Weights of a small multi-label image tagger: norm layernorm, soap at rate 0.0046.
Rows from block 2, named by matrix and row number. Rows with one number belong to one neuron. Each number is 128 + 24 x the weight over its row's rms, rounded and kept within 0 to 255. All counts start at 0. Numbers have three digits each. After the name is the row's rms in percent of the matrix's.
# gate: MLP gate (model.blocks.2.mlp.gate.weight, 256x128), inputs 0-127
# fc1: MLP up (model.blocks.2.mlp.fc1.weight, 256x128), inputs 0-127
# fc2: MLP down (model.blocks.2.mlp.fc2.weight, 128x256, transposed), outputs 0-127
gate.26 092:110104165181137089074138112115134148104101140115167135175122130115140136187113168110123129136096120155138164154121104123116082132132112152122185133121111113132086127104143129165098132119158131131179095137138169091132141062132164141123116114134135138111128106123111115140116142141093101130086118122113137149103114132145109125124151135096125143166160146131123127162167068135141151094121
fc1.26 099:097152159193130134110191113133153123120128117111139135136152116152133158152148116139110177090118083108108114123127131150098152110107133128130135123100151092117131133109117150159112124100055090138149125121141106088157152093123134124112108137074110167132150160147126133125145140149108157096139109102124169145142155111140109085116166163146093106131128135143122157197101124118105138135124
fc2.26 097:187148090146107142135141106126139173105121163098117079145132126070057087165140120146082102107110101146117118130114172133136092125065136126127145148133148120162122112143138137124186152076136150104128110139136126120105143134095135142114086126114097153135146136131108091126120110121114172121123157162135139105132139162120164126139145140101141114108152132136146143156147096122135087137121
gate.27 098:127135097091139104091096155112094097143128102127122107129125157149110120134159119097158134145140143174123151106135124099114143144148103133100083100096163106130112133128135119121136075138113089119111104068131167122192178137143108114175120148103106134118126130104119127138148142109200165125121110179134139111109174092153129106119140120110156125129147149142134160132159159096112127142137
fc1.27 096:093132156120113141130142086123148128110114120104116138133114098089147118129114131077138102099102128166168187123118100149188138143160138123125128140089135152153157115141143168121179149131156127119166124131073146146083115109140126105067171128147124120125137096122101075110101098148127131122157111109139147136126148126155121143111146105120065126157108142127121159152100092108147144136115
fc2.27 094:089125138147174092151092165151123130144156132136128130129123153126112116099084131131134072118117124109114149106156142118100132092102135158150094089122183116146121103121094094093122132120112164130154139110139099124139118164167121111113108122112178142145138101120143131117085133138092133139135167088112168155117189134150138149148157115153103136155125098138158119125136172188138130102155
gate.28 082:094105107121110152132103105111156127168141101084131160138178108101101111175113113112120136128107124168121144127128151156128097089100104132100147182194107100134141127138176140133183131136149135149118140141127109171100102114159092112146101169100129122115118108136145172123149131150131158115129126100152171115148146130132118078102143142123129156086100142118125084127140165153126119142121
fc1.28 083:104131159135154142137133098104158131075110149133105177120123107154123121141093144141128123144157166130137063129107171095137153152123122092127079121106137120103133082132141080153140141078125105159144114128119150131147092084143125132081096120110155125103178134103157103170113136114109112110153143096111127148142138142143120180111138149123143133112161144144163140134176128099092139140141
fc2.28 083:116108098126146140106144053146116152081146096118159125109096137161159109172131124141135115126125161141169154156115142111098124117110126136136120145111109117106128137143138082090149139114167114114150088102097137094107142096125118120104136147114129086130187166114145157129092130164100105153157122150103138129136129110138109143175151163142166107109118149137090102103145097156154160106095
gate.29 110:124123122114135127161131129089124091140164071119121171123130090131143167127146099086127101157137156085123107169141134149131172133164125134140111145099147129161144133109112139116136121074100124185131111091101148137080144102113141141164127143100135121142150111128141130131138154135111165118091161131142145119144118116147181114176142109128162144145128099144126183145134110151103123115062
fc1.29 113:100141142102122124160100129124140075139169134112144181115147125099172151165128124150154134136106134082126121189112157117143155123110129122127148095116121101152161090098105128113124148135137140145116087069129130094140137122108092128149118109149099095117128114135121136130133119146113167133126180204089149175107110125119142171100101094131169117108112102128134123157120128151111152110126
fc2.29 113:127126138104163135115171068113148115112138181112115129158187118127086098079159126142134132136132082148143172105133104160124153114158109132125150135138134140127135071117117143098123123113103160124135108133109139131145136176109141137137162093148121143104166168118139175075121144100136111112130128117121125145092114129138097099125109108179086131105106137099089153117132152123108171154117
gate.30 094:124131141143140077135091106169119116118172131112144098148068115150110107132147142154127112100098114112121098135092139081164085140153123111142121156137105153136148167140167163104109135165182159132117121178110113113146138144140130127137134135160099088127129127115153162108131113122120159123122125146124104138131066061127084132120155142166121110091115118114124130131116185117114115121109
fc1.30 091:158124114147137154131114140140093143126115116118139159141122172138144100129143113161122175137123091102115159106125138140194138104128103105133102077138096095115105107121102106143141123118172116088118202167126113080139139105152132144150129147133136105114109162116115120091151134094154106118095152136139190134116134143124168179141080107126107091097102135143121136123119133127110129089104
fc2.30 089:169127114109151099107078169148091165123121148140108107135099102118138113133153142162127153123098136173126139145146168106143138144176142106197125139160130121126102142147159148132120144104141087124146140155157071097113138126112107165138132138148170130152111139117127123113129159110148131130117150141113138105088129135117170137157186150088090156130179149090139125150098143109119150109123
gate.31 117:151144132108152091158123117102126118092155154162187096141132165143144116127189096103120106113126113111121103144073108136148119095096157124137116102138125061114153117126117116114100126132136137110111111128154155137170116132142117161163097118148108115106089099147138159120107129103111146132107116097133188139100145126131127126172095143084148086130106130126151111088123119133152133105180
fc1.31 116:117145105162120151116106120119112129107145132124157146172086141171119114109178139127126093083138148084160109136111100155142142134121145121160130120174124134183126168095136148108095133112153145139156094161111068146141133137128140175118076163166131145149139155122141157119112131134157107154111146122147131104104122114132069142155118115109161146068124119136139137130129144158165111096114
fc2.31 115:124120133111134186136148135148100164106082156136134129095160102161117144122112123149122116098152141084156169109091130112119149119112105112119133091097098153119137086129108131121135095149161161089131129162129089112155158130091159112111127109171137129137157116121078148095137103118154145126159158152091067139090139134098143138118172139087143114108103133128098126114171124090120116117130
gate.32 089:116117079122098140095114115157141117114157083138133122149156161113168127097094103120094119112086108136141085107152144124130103137128094115118152147132098128122182116147126126148138134217116117136154134102118150127134104163137137102116108106124155124102090129141136099115128122135089098127130115108109181137164156185160154115125150147150099089150130102167144116132112175118112126093133
fc1.32 091:095145080091151138151108128118160117152072129098133174102123148148105148143126163124118159088124124102133123095125141129177101155133115123125093088122089121158122085136122124143150136141118173106151128178121131079093109152111138125124147094178125104090116164155113128100134123086151117122168119085161123115094163120123117100145118120140102137097120134161140177118117142108112141132124
fc2.32 085:131114127107103132138114098093150119158091078114101124110101125108108123141093129143131124112110167109153146107149130110134114118070136136164147089115133116116156065105125141150128141135135142112170138172130132102122177112102096092153099102141116132132138151152115103137085147067091147098118132134165154116130133139153182160155119138111145124089149126065110113125128136135109167117098
gate.33 106:098136142139103169126134149148110160169115086126101127082176130111149128125128106134131135143135122153150151132081155157133091114097117103137117119135155178159110107135140113114169142139162146107157130142121127103115117090137141157138134118106103072138131113084114078108165175126132146103123105139130175148148118149108097163189102131123115149151175155122153164158157140118115125158121
fc1.33 097:120124126149122111110104142117101130101141112160121137080133105138136116159110125133131107123126118157112093107117120153131132160138109156141147126070108179152211127119107143071113145169124124139078119160148122140101126142139132148188152102146168079101082141126110122159143065121130136118141124125108116107133146158136145100155128145135160127133092133141139097131150102128185107142130
fc2.33 097:128136127200108108106129063175082180109122089118132155134130132069141140079139150142159133150131120121116127167128177114157116120120129132127141140147102139113115139122146156126132112127142145120092180109115111145129167104120152136091121122129154159153117101143131095148160153107149110139113111121156115121069157107187157118109140122129175135141120110112137169107101133104131131128121
gate.34 091:101089124177118157142120107118161168117162114118118087126133122147126120149180131115086123130194130128121105138130132145126143100128160153145164158133069103125116101139137117139135096103160141163142160144152163151103139150131131102095145118139118154131108121141170093087114111141129182138173145153134138081129134166142127124175100150149163130125123144170120143168115128135134111156094
fc1.34 092:129138146114121121138135167094140115139107125126109156182161135094138140139092125152175101088111103134173154119115135103147079147155127133109141136112111126150147093092152132121130142170151130117113109151083170079127108121133119124101123151092090080105099107128149116147127088148118113088111137150123166126119097087139127170088144121102105146129140132158088139108160137158133185128127
fc2.34 090:154159099147157105104128132122130090125101147078132140120131142108152106163163103138104114121123107112160132108124165207122130122100102136153089149112139102121135109091162120136160129085157150102110117153133095083108131158133103095085104129099109175080100122097140165135125115119147093175145133166138110162131155158143121127123106151166137135115151116106136137129114155094135142139145
gate.36 082:090107103124117149182123152132084150096138146154142113096114167129160159085153100155126103090149171124115109142142081133107140127129137153166112130102100101132112168127133091106134152119133128113164149128129123149117127130133106149149153137131111108110114136094193120128167153123136134151086161085086094091091143161135129165113119138118079132099117114125096113146124099145111102113159
fc1.36 087:128112148116128126150126130143117100150087125169140124100072129064130159129134165112148128158086146138146106144120097162141135124135093120110160134094089180139100125153149080131118079151131125143128110127150118139116120097094098133157137093148168122213131146112084128136122119157152102119137128139115125127190102112151109115100119094098146117171107142128127138145127137127112150125145
fc2.36 083:123111077132173109113116133128105094128160115107120158103089157157144097139186101141128126134115103154139145145138094118131118119139100167150111136118113112117109151130112164132162122158091176156113090147129102168154124115129127106152129114118134148091147087088157123110152116136102106119163178098143152155160173165148083100154167152109149135136089156159127108140122123120126124156125
gate.37 090:167123118170138126139117102125160164120107136118097148130149120100144145148090161123110096106128134158135108122149138157099116135135097135130097114081123100149115165095134122131093182159121119137117113121157068162088113144130140146079116155153116106080140111163149111161099126115099144125156126115140087100109122166166082136180156122089123096146146122150139124122156136122097152161128
fc1.37 097:155128099117145090116137179146145143169153123106125117160179144121144073112110124102153146131117109163100136124121123136151131129084145095134115158150141140152100124159151159098173134098128180126148128106108146105094110152130110107128118138142130142135170143133153091107136095141086141138133124106131102123119175137194139138139156067171133137122099110118139143156148138084131170132155
fc2.37 103:124111083121151140093101172136171179170108135115112134123141111151154121139121134153157145143111116139168127143098137142104090149074130135140136126139116117108095093137147151166103111116107099124132087116087140113110141141077133126140124122108128102092160164154125079076150108122148124110097159136117160141110101129125113128087161118110146155153130090119130130151114134110193174140112
gate.38 111:092079123153141106078142095162140130119122154167140163121103134137106132148128115121121076137096140101094160118137116114116139106092109122137144142130107129121149103147157173123139097111068157167127140120148182095161103112095150147149135114179149101160156131164121140108079157141159150147152110109134094111126153124111128112094134135159134123093105155084146150143149129107131140102135
fc1.38 113:129150155111148104108144145094127095106141151082152150106085122097107101128107126116112091159098113155117136140142136129178134156150148091166151125119129136124148166145126110108124135110108115123138121161164134131152106128157180140133144077120119128127168116114126119086097115153167118099149145131137114142104142126097117103142116122124064146084098143098173084178130100137123149093177
fc2.38 114:148136069101150121141126143127079082102114139095123135139132119142093085148099142133130048174136108135191122147131141110122120112118118127152148112127122135147087112107159159145126134129137138123109133105126101125113139122122171130134126117125104149074093118110122137194135084128115098125108121147138087103074095133145113115137084124139125131138152105073146127144126123092142103156148
gate.39 086:120133139101160164136127166116102101130110118152146120114081119168161128096090166141082151120118140122127142123176126165161131126112130134144133139108136129152140129136138106152089121116092144108103112174140092129149109108156107109113096141105131148173117082143161183146116152093114110182114138078136168142148156156115125114171104096102125111126105159154180133126106116109121109117114
fc1.39 088:121100147161137154169114137129149157118103113102128143130144106181141126143156097184122123065153114120115127111152124119116111178130124131129136131117111104182143147156124102150098130180142152080163114092177091128140158102117126120089083132110106165120141122142174128143144117130177131097120136143137146116081136144117159104118144129100124157089112150128147159128157150101122137142151
fc2.39 079:116130140092108134107171109130164115128151142114154127141088131153126111156154083129106167130149135104075114142116128185146134135117111124096087130140157118167158148129135133151119160151155155169146097178122165126151134101109149103107131128117110128116138115119122152117151172123113113115089152099146109097145168163157105113128120183132134094052146118100087146120112121118118138117101
gate.40 094:142125099132145109130111109134099095161116164180163101130132157097146126078161166166114109111136159070128132114128117132097055138126134135089101130133121117153140133132120110082104103115120116110122137139092133158105159115117093140114125150137130155165121124134121214116175117141149114109114107134120129096108183137114136138134159127115142084153127128142119161149101097146129152148115
fc1.40 093:148093078114135140114116135123117150129109162180147102142143140133141110066107110129078143133145157096138087108146117091117108147148149090125088124134105141161139142132153122137107123142087099112188145100160107161142122131118127118099087180133124134142094138149132149130168121123113119163145117110131130131139150148148175146139140159105127047170138132145107157110137121130108106152103
fc2.40 089:093091127156137154134127130151166130130107101173201155147116102105134142139079141120085152132133120140157128165135123065136154154097096141152178095105140167149124111115117129116128099145123133145141088114136157121126136104145159096163100138108129094159146150150131107122096120143099149149117129152150148090131170160131168124137097115103121127124127136118117113106167129093080097105145
gate.41 082:147128117172135089094098130137091144136138129119108112172091112113180114093129156092120140139171128133130163091094133110138116133136181127177100151108107122101127113154144085092115110121101134133128111128138156120149105126122116118142119158115132142117141138131162107143119160148111105128129159141106105137170126164134086219126095096147143126132145133139110097085124144172083141113122
fc1.41 082:098150116145124100093150059081091178112119135158156162095142108157174122089117118139153109157102158140064105096173105115148128136128122151119126124148116136115104137108137143110146136120148092103155143121150113159104105094097135098128113129125155131143145132119117155157142134138166165108113174158107140125150141131141128169153104123165148143117101137134129071105125117147143127107095
fc2.41 082:124144114105121098152129110122132117128143138146165105133190110115144091094086145141098149136144090123075119145125093112119176110132122100155120167136098137092137081129126156125138135143151099096149134094144080118109139099159182148155120152144160141107149137114133131183145136137139107113152092127145122122139138103084147158120113131113111164089151105138123104152166163086143130162099
gate.42 101:135146145150083120084130102109108129162099094128138160141128129106112108134136094127149132143134120125084147105122089136105109164149132119120105108132152141102082151125175125169162128129162152132095177156117175159171122160126120142148115149118117125109154155074121133130163118150120146165130146105141106088153126167141128178110122116116122184117119122162142138129139123147073081131101
fc1.42 110:088122098160129134082125166147122147115157164120144113111148126183174148133141094130117178097135143123106095149108152124121148125127113130140163141151122119123110109097133150108158142124127109133127119113141092117090117129120128167129111106139126137120131060157159160160092120180154167140132159112131132133130143116176110116129151135111072138117104146112142172185070123149145141107101
fc2.42 113:137121138135134112143130109119110150153102136144191126109147111116117171077101118151138174132134073156135103118089121121120144134132111124147103158173194140099156103115133112108102097104140114138132149163120139087151150162175142134165142095109149127155158116156143139103101158156163104095125149152128135126155156136165134114130130109091133128128115153157166120074119086143117108150138
gate.43 086:132122138124127152099117134119088147075104088113110147165058096159075176121133147097165132169148156154100120135151114120150123119142145143113114137165165118100134112113138145162121115131138103127104149135134140144142183132101138099105116126159112152137129109084104160132081172128131130136126141120124144147062123129156117108119145122072116147153176113137118138145142145143090119141111
fc1.43 089:140131090130095130135141128148132144096107078142082115126080104160101144128134072119135089159097079116155105125138143155166124114091125126139133118156174158112141139147138107093134152171133136106102134120152107165114090071076149149112100119100140145152153152137124126143169115112136129116124131101090161148129133142153117135171117140120127128081153139145131141133146087128093133123176
fc2.43 093:113120105122114133136141157117145106146118155111130098148094096149141078143142172129135103118170131114093146094111176094138132161088137152141127168131139159170155145158134129129133137157118079153130115159129111115146116134065108083134104121183125131093105120164185147124149107147103123158107112160132085072150149132103118116121139141153084126097152103137125131133142118135128134147099