Rows from block 4 of a small multi-label image tagger, named by matrix and row number. Rows with one number belong to one neuron. Each number is 128 + 24 x the weight over its row's rms, rounded and kept within 0 to 255. All counts start at 0. Numbers have three digits each.
After each neuron's rows are labels from the 100 images, of 14848, where the neuron reaches its largest size: "top examples" is what is common among them. Only what is clearly more common there than usual is listed. The data: aerial photos of the United States (SatlasPretrain).
# gate: MLP gate (model.blocks.4.mlp.gate.weight, 256x128), inputs 64-127
# fc1: MLP up (model.blocks.4.mlp.fc1.weight, 256x128), inputs 64-127
# fc2: MLP down (model.blocks.4.mlp.fc2.weight, 128x256, transposed), outputs 64-127

gate.239:113136125111145107123158135124108110129103173147140153156101152128160141146132106121151091128125157093102138136104126166147151113115124148116127156105133160104093136106098072129181172171131113
fc1.239:146044119127116088139139146157114139114165156151134120133096154120171124178132147118051126138153140146148097160132128159168121125133121157137118127147096111115145136118117135127173096136132050
fc2.239:139121141132131144093086119157072145106126119098145153121136156124148130112123113163141084108111201117110153130098132099080120122104144149145135129141155130136138099145157118123129116123165114
top examples: building

gate.213:155130126141124120185137153105130115113131115091152147123087120087154133146108147118116175166130169138095101064092131142123177128148120108154115121065128151157102122127143118114131115111129114
fc1.213:110104139152116137083158079107115135116082102111151176102127121129116123163132076128151138123145123124117160108122131110091084146109124118152090139125100169141120172163089096141141146108118091
fc2.213:123135149176138123116139142117082110127167155097154121133095153142120142118120096131092158143132112161135142130149154134106111167162108080102151197127147128146136128124114113154097082107102131
top examples: building

gate.71:134118167119124119154156085087142151171169141122121138130135133118094131106091087134134139130101116124144112105108159099160118131113131122148140124144098124124153143097113110113138109137097141
fc1.71:161111132148125105152143173078135075139170101123091097122115101139145103123116102140113127111126146113136143117100142133114153147135093124150130134116113068149116151186145131115081134138141125
fc2.71:134134158129114080111159188071169110132113106132132134116091155154132104122120089109137144103157123154113156127161116124168109109143108129138124128092134177110120149136131130133133140139131147
top examples: building

gate.145:101109148110116151126151127151128113147075106099112120130117104164169147107113177104129128115126147093124096143198131139085176119086139147148118101130118144100076157132094140172176131120152146
fc1.145:084169143133070090129141179116163176130168131121125123137119151133132152091138119112146102131108093155131110110138129141117157142159094109128166183163098096178105169107094127143165116141116087
fc2.145:112136141114107094123099158125141064116122122143166172123131082118155155114109161104120132105140150136135095107141105132123142157130149117141160148163143105163102132179130109120131143132127125
top examples: building

gate.69:137144095148142115110129129138126143130111143124125116125117125142142107146156142144140144158139122142104132088089122106129132129148113102220153112084133134160115109109181150122213131091103126
fc1.69:125108128157119118130156148102115141105150145152085133127129097133147101135143136126132120114138101121149142128159110128211120152164176117121108123120143145119140120139119098113111138125158134
fc2.69:146145149133156166089140127158090149094104163172096101131166135143131125161137088102132174137114153113106134120129113105146100122104132095141138139151151109113134117141108140108127106077118139
top examples: building

gate.134:120151140126097131117111126090156126117161103142135130107123108117086116139088128144135140146145152090130132072086147106130146139088149106126128118134128112137141157128119092147093115113115129
fc1.134:149106123150078080149128132173127126157151094111107106128112188168142163069121122130093149165168124113151126125141134136154122106132114116158138102121155124125115123107167155135138138111107142
fc2.134:131104127113109138108101134108138171087170119124163159116173135161126163140122110114125097116105169114135113149092144103131150112183119156077126089141135109122134107102138135108158074131157142
top examples: building

gate.125:137135148104138166089117120121144144173137139157131107136117139097145062105127105114137172122087119146136132127161127112158136123160124113093176110099125145136116080132119093126120102107065164
fc1.125:118123104125106124159111139146133078122124130094139065154144119168134170134160131124134131159152127120109137122116097149110118140100126099122169141117107146136162109151129132119114125115113113
fc2.125:132132149088143141150128139107150115147176135089128123088164146142124140123190117109198141115111102163129097106101089108110119160162122113114089102115145138120149156144133133128135145125128133
top examples: crop field

gate.211:183144167132147117101169144119108120128085097108113148158103118131107138125146111098106148164135088133155097183101129157102130108086079145084103140106112127152102128172162157144130151156125135
fc1.211:079139073119113131146113125151140100141180127176091112118159132138152122139084129167110123125144135184141138119125138106134151151142148146180161125132100095098123081145095102124125104129122133
fc2.211:161152145145166136153126108145097127155109100112097165152120144111099136112049171136141166124114150076154138141093142095126160092140103149155145146131121085129141109139155133086140111140122105
top examples: building; parking lot

gate.156:118171122087153109151125164166130142124151159131131128154134162113122144084123109090117115120128114097096129157150133134148101135125102179153147073103083115116135127125128094129128099139133140
fc1.156:089153117107139134124118096147154140143161159157172057111146126147100156140157089107156139124163104133107125143118139131111075139144083124157135083129083153131145144137123150150148098108139110
fc2.156:143158100130154116113157144139141122116153147119145092150156136130145178109121175114150125153147115118140194129111094170130174091119130131123139122096084133121122120114159152177137106095138140
top examples: building

gate.105:080156141145128144083146137142123112156153125099118111159150098134175122140106114133062164139129149134132122133122131149100154117128112110121142110165147111117127111154109145166163087099120102
fc1.105:115149152156113120119141134147106131106154082144154137146128121084148130149148113124083136135101109141174136130102134117152136160127169162120133121162151121142144104148120146154182111110115073
fc2.105:097143138123134121113126119084124125112140141107134176148111107113117114135100157099096134150073095118128116114135116063131148093108130165146078138161121123165092167093145158142103109120149158
top examples: crop field

gate.55:112158075118096124161102112163121113142143139175145144165124114132136106168134149152084145155130132136146089173133124152126142121128088172175100120138106111098114106165109185116092131090124104
fc1.55:123125146115141156116082088174118071130108153144113116164143179105136160123158134142109077098100116132122118173146097130133194116102122093138126135117169145126175087127085118111142107119148122
fc2.55:125133154124119168080124084098080142103181119140131154101097144099181073140126117071149157112116117118121138103152137149129118127100099141159084147125133109130102150100135116124138130143125089
top examples: railway

gate.218:180127130138126115131122120109110123114195086126160119143112152114131102191142169116132154113100181097137125149116133085105084106112105113203138116128122139166151144120142157140137103151160122
fc1.218:115148083117116135153127089179138165151154144115110092155120166113165102131157114168128114116126178141112150100134094134164123092179159105121123165095144179133135133128137125166163133101133058
fc2.218:155126147138113131144146164126114147149167118122113140123118123146088097152172128128118130138096122151106148092138116115160096136108164148103136083101136105108133086126104122146160087174173127
top examples: park

gate.98:129170094086123086139145131130128099105182109126100138137134140132160154126167097127108140132114083143118154112135152165131120059122152174120117102161118115138155158144129130097165166138108105
fc1.98:092108064141166117168117142115118197116132134110150080112115115125114155124130150161164112090150148110107110125096159116121090116157116136126137131122122080117117134106151097087083178185125105
fc2.98:124111111167152122178132131126079134154096123122142118125158122128103129122141126126094116130151114065090126172093144120166129108141144157138139116135127114090115134105158155089109144133177141
top examples: river

gate.254:117126164094124137108151185119125149142138090153079146123116097125134138142155130139111110214128089126130147194130145122151142116132143118150165160129119160134135100131128163118117150117155090
fc1.254:115123138135102128130125193135100112144147150083119114134148127142128183118138111097132121100095138117119158135153121133149139148122109096134120128136135157124164171087143139118158162125181135
fc2.254:139149102152139141094115142115124128151135161094161158124145168146093156115154064169112114111127135119115131136127129134145137133199149136110116141133164120102099178091132077097147132146142120
top examples: railway

gate.68:107105120104121090147135127088107118117099156128126113110141117134121127149121127087144160135170117120110128108108089170103137062096158098129104167128143119100151099091147097155126127184132153
fc1.68:122119101144131116116075133121157105148102112157163141181109098129107124143089120133125102082089140116098138094130151098066113118128106148104152143124120112146126147164129079135123085157131131
fc2.68:145143109136139148104135150164102115138154126102120126188099128092131136106157113087090148146134110132106120154085138114112152151140114177140104098122097137116126116131131158145179143085129164
top examples: building

gate.253:101161090105147161160158120137126119144093136102110138149135150107121137098108137138151143114115129118103176123109117101201129122114111093154119143098115112104190119113132130116118133138122101
fc1.253:119067114102095085145121108120109123113151109139110120127137175092148140141133157158109109111120143114103096160131156151148167131117116133140166082119123126130081130154106088146149121122137153
fc2.253:172099122143095137163145181153148118171137177112140143145121152114147106156125123155171121126119085119139144150110172093123143144175125115119122090119110124127187164158177097098155125142126139
top examples: building

gate.206:146132112088114112144147148112147112109115144120091129123130150113116166136118119123171143159112153161109144108166124155106105135066141118133087126172084113134132133088130135143135102170107099
fc1.206:105115109119144127142106109108110116148081121118176149151147134118198158126122102129123129168114108119116106137117095136160120106102153115096133100125105131111150095127108152115174125155088124
fc2.206:136141131114149147139156123107145101215089101094154125193198160099133130125139135144148079144106117170100133153107117124166157156107115140117134132097144105138112088130140132083108147105125136
top examples: building

gate.121:078136092123122126147101196172169157170133120086115106093105111121117118119123143157135115116117159122113159160118139134081072101093109105097120120141106103137120082118107089114129124126145095
fc1.121:150146130187123110130156127162128134138110073122136076126103126117096122106103118163123133140124111116176103101131139176107125107145145108145122115112148138149144133124184143098139126112161094
fc2.121:122135120146175146132130115096116134120182162140067060157153164132100141157098122127145115153133122130149115155116139097111124123166146139151149143136162122153111129134146110145093155102142105
top examples: building

gate.101:134125172151143124122123132173119137080142139134120109136129119149138111128131149110119120129122103106133136129138139117133084102117114127090115137130109148146163137120164131131112130116151112
fc1.101:119159128112106136078114102104141105106126132129124158132131149110141150156157101137130132095160174125144118140141140107136169153125121120132132140130115127080050148096137125137133134138124123
fc2.101:132100094123164103122144132163147095165144134134119126140144120150087113104136107138129123142163101156151095139163116146100120162169130135145130110093163148094119120130100144123140157120140125
top examples: building

gate.152:121146079097170121151110114083151130107083094117143169065157141093108151168146107112132119137106148143081128117112101078131110115161129143108123146163114113123125099124130122158155133161144153
fc1.152:095121103099055113139166103135117129123165122106127108120175156135136146115167103111095137150146116143128143153137090135163109139138151143112126109082103140130131121101176136102074135133122112
fc2.152:132115162115153131182109087147131119111174125134109123139135143076096115147128169172132128137172154130122119130133165108116146121156099066131106167098133148122129109171103142098103095141111124
top examples: crop field

gate.155:144112111135084125090145140107121137144141099149098132142123099125096141146061101120115119102159137137098118167111098125100135144178138121138081126099128127175124160099171111116138133093142077
fc1.155:154148110114128166157137112138104092105177111139122124123139092130114125122192108095137118138098112164107130128119187107098114148120142130128135104091128118145143160110135137173127126108158107
fc2.155:111117099130118131129080091127139131155130134120106139144137147113153142104146130123167095123111107128143128050153128143162123147155115165126125146111156100138141122116137107114144109101133121
top examples: building

gate.63:118167113072134100120168128114150113143104144093121140141111109094139141150127143134151132144110164107139130112100126106112101128075150088109119121119115128091098108125167109130126157119170107
fc1.63:157121115149092142114133129120136129148126158138129113104064062110155121147135075114108121129133091140117117104140092163102153118110153185117200125143138098126105131102141145091129093123156136
fc2.63:104109141124141117127134140113128125147128130097156179159080109102108121146153148087100156061138110205128142118154133133102130124097120143120159136074133157140078147146160141105100121085147137
top examples: railway

gate.139:171152121111134108137125118145140102121149112119147089136132137079150111123103138107117092113156119171168133121098086134123184085160100103134135178170107129110153123136153115145127123138127105
fc1.139:136156110117143103118158172124126097104125120127106134160155116108140110127081144169146119136156151144119150101107118140112158119137102171115076137189137132139166151136173125115131112122119118
fc2.139:138109125125115182103143131103149098131079144138125101124139175146138098160084136155085177147093135109093167087110121099121116105167121193115105127120099083164118113108148156142129090137126106
top examples: river

gate.36:139185108104138090128132113148129120142124129095141090121122130116122101111162156149111123127119133125120126131106150111150155112158132142194113161107105108167133151149151118134154149132153138
fc1.36:184114097155151147150110086134131134117164118094120128095171127107128085143106154118112176148145127107140113117123124115150125170125150103115092081133110160097113149137123159094077134145112085
fc2.36:169135158153142106140106129136174150133110127110132136106114085129144120113169121125093142141116102125111097166178132111122087101109157123124164150146131134122146174123097117158151101097131133
top examples: building

gate.65:145157130135148099134122144127162143112057115100167118084072099175089099132120130160101126129180117133081116113099110157137142105141144145122172096146151103111194126156119124122151130113110134
fc1.65:128101095119063106151131135102133131151143101135101141101116130122159138142133111122162123124129152142160111154112135122098119163086096119143108127163133137187080117139080115128098122102180131
fc2.65:138123160137117125160135127118161158114139088133119126107118168129121128167172130158127105117122117129131137157147087111107128113153112108106132208101103123150186126143136126124155151128090156
top examples: building

gate.136:148175104097120119128173099153136152098096139159138145137166122102109158127138089140158143175129145113068134125126134101107098150126162134101133113145113149143104093124180125117133119108089134
fc1.136:132162141154137149133126139161141155126147147141128135133100131171169148121127085128117138088146149131098191140141130152120129166104098140117160097165119134119096072093132119107131126148126075
fc2.136:141128131112141136115101132125127145113135127130097147119140154148095114152145142104129159086120160126134126117116145144118082125153113107147157132151105131155129141074145124096123144086141158
top examples: railway

gate.91:164136130148111161170126130127130188125139142096142098131125161111148141122152118114124144144124110107143116099153151099114143146117112131147201070118136103184118074112112146139094100156154099
fc1.91:124112115098123143122090111136115055104159077171161136123171138140127167181095100158151118108136159075133128114131104121186100142117128140124114167135087107122155122130106132124130135147130153
fc2.91:136122125117098124093119089121131141130076130138140120197099143134148114138124088139100139107116143145110144127120134092096102164031113126181141102126110146095117103099101130122131189120119103
top examples: building

gate.78:139101157119124141168098138118118115134152138132129102162143133172115134134136139157157146097087079147103133141175171128077113116138080115151117109150077148211160140117125105133087117112144144
fc1.78:144144158081132099104077117143091113166128096152156128097093166123120122120158146174107122184121099141134145145117117132115117145132133093126160142114101119123139147104160133147136086127125122
fc2.78:111107139131142127089143087150098133132090127113089097106140161139126156098136107123104141125128168122099158167116110141137116117145137128118096111115108155140103130121115115162177150162129081
top examples: building

gate.131:070125093175149137136160174138105135138149154150109115098136152118128096097134143131073153122125135159109137163121162130137140104162099103131124122140143098152167096160132129100123139098132149
fc1.131:151095103072130123108090077116142081099123112150132140091117110184125148134146122138130156170112183127086118121104134118117158143117139153104113130090156153116128157112102111147119089161133114
fc2.131:097099105106116139127106132112138136109112074140157111115132113152150207127139145112138138156128117122122113094139162099119157163126152132105094133112106125128124134204130107134180101122163141
top examples: building

gate.146:146131109126131111124101142097125124132113170127122137144092127115080131079143090117111134161152149153117123198117102122109101123117157092113147105127142129146130138139178138207114100138121127
fc1.146:127157111127128153150126120144168133135146147162141126143098111120158096110080141121096105156067113141096106084100142119183118111163085113109160119117129104090123107107103136091099147099130175
fc2.146:153117145121098158119099146111143092154130108115160140167179140125146152088120102143115095181072123148129118127085160148141125120169122120141134120137159124113141098113127136127122156091119167
top examples: building

gate.6:138131111106136155126136142115108101121141086119142132118082110157070145126142142117081125111112111150073115133107102108116152145176124115126159101134122099131151134124133173084123110138147174
fc1.6:179102108122126128162095149140105100168155125098154112150104151102103150156091086165091136103119107116106126118077101135108080117155137148147075103077119126131142153165135143123135133134146140
fc2.6:135157163175164128130132150102126146185127134131114133141137118123155057151129114166143133087117136142113147142080112090159129130113121136137128143116113118135153129132113130133102130107139166
top examples: building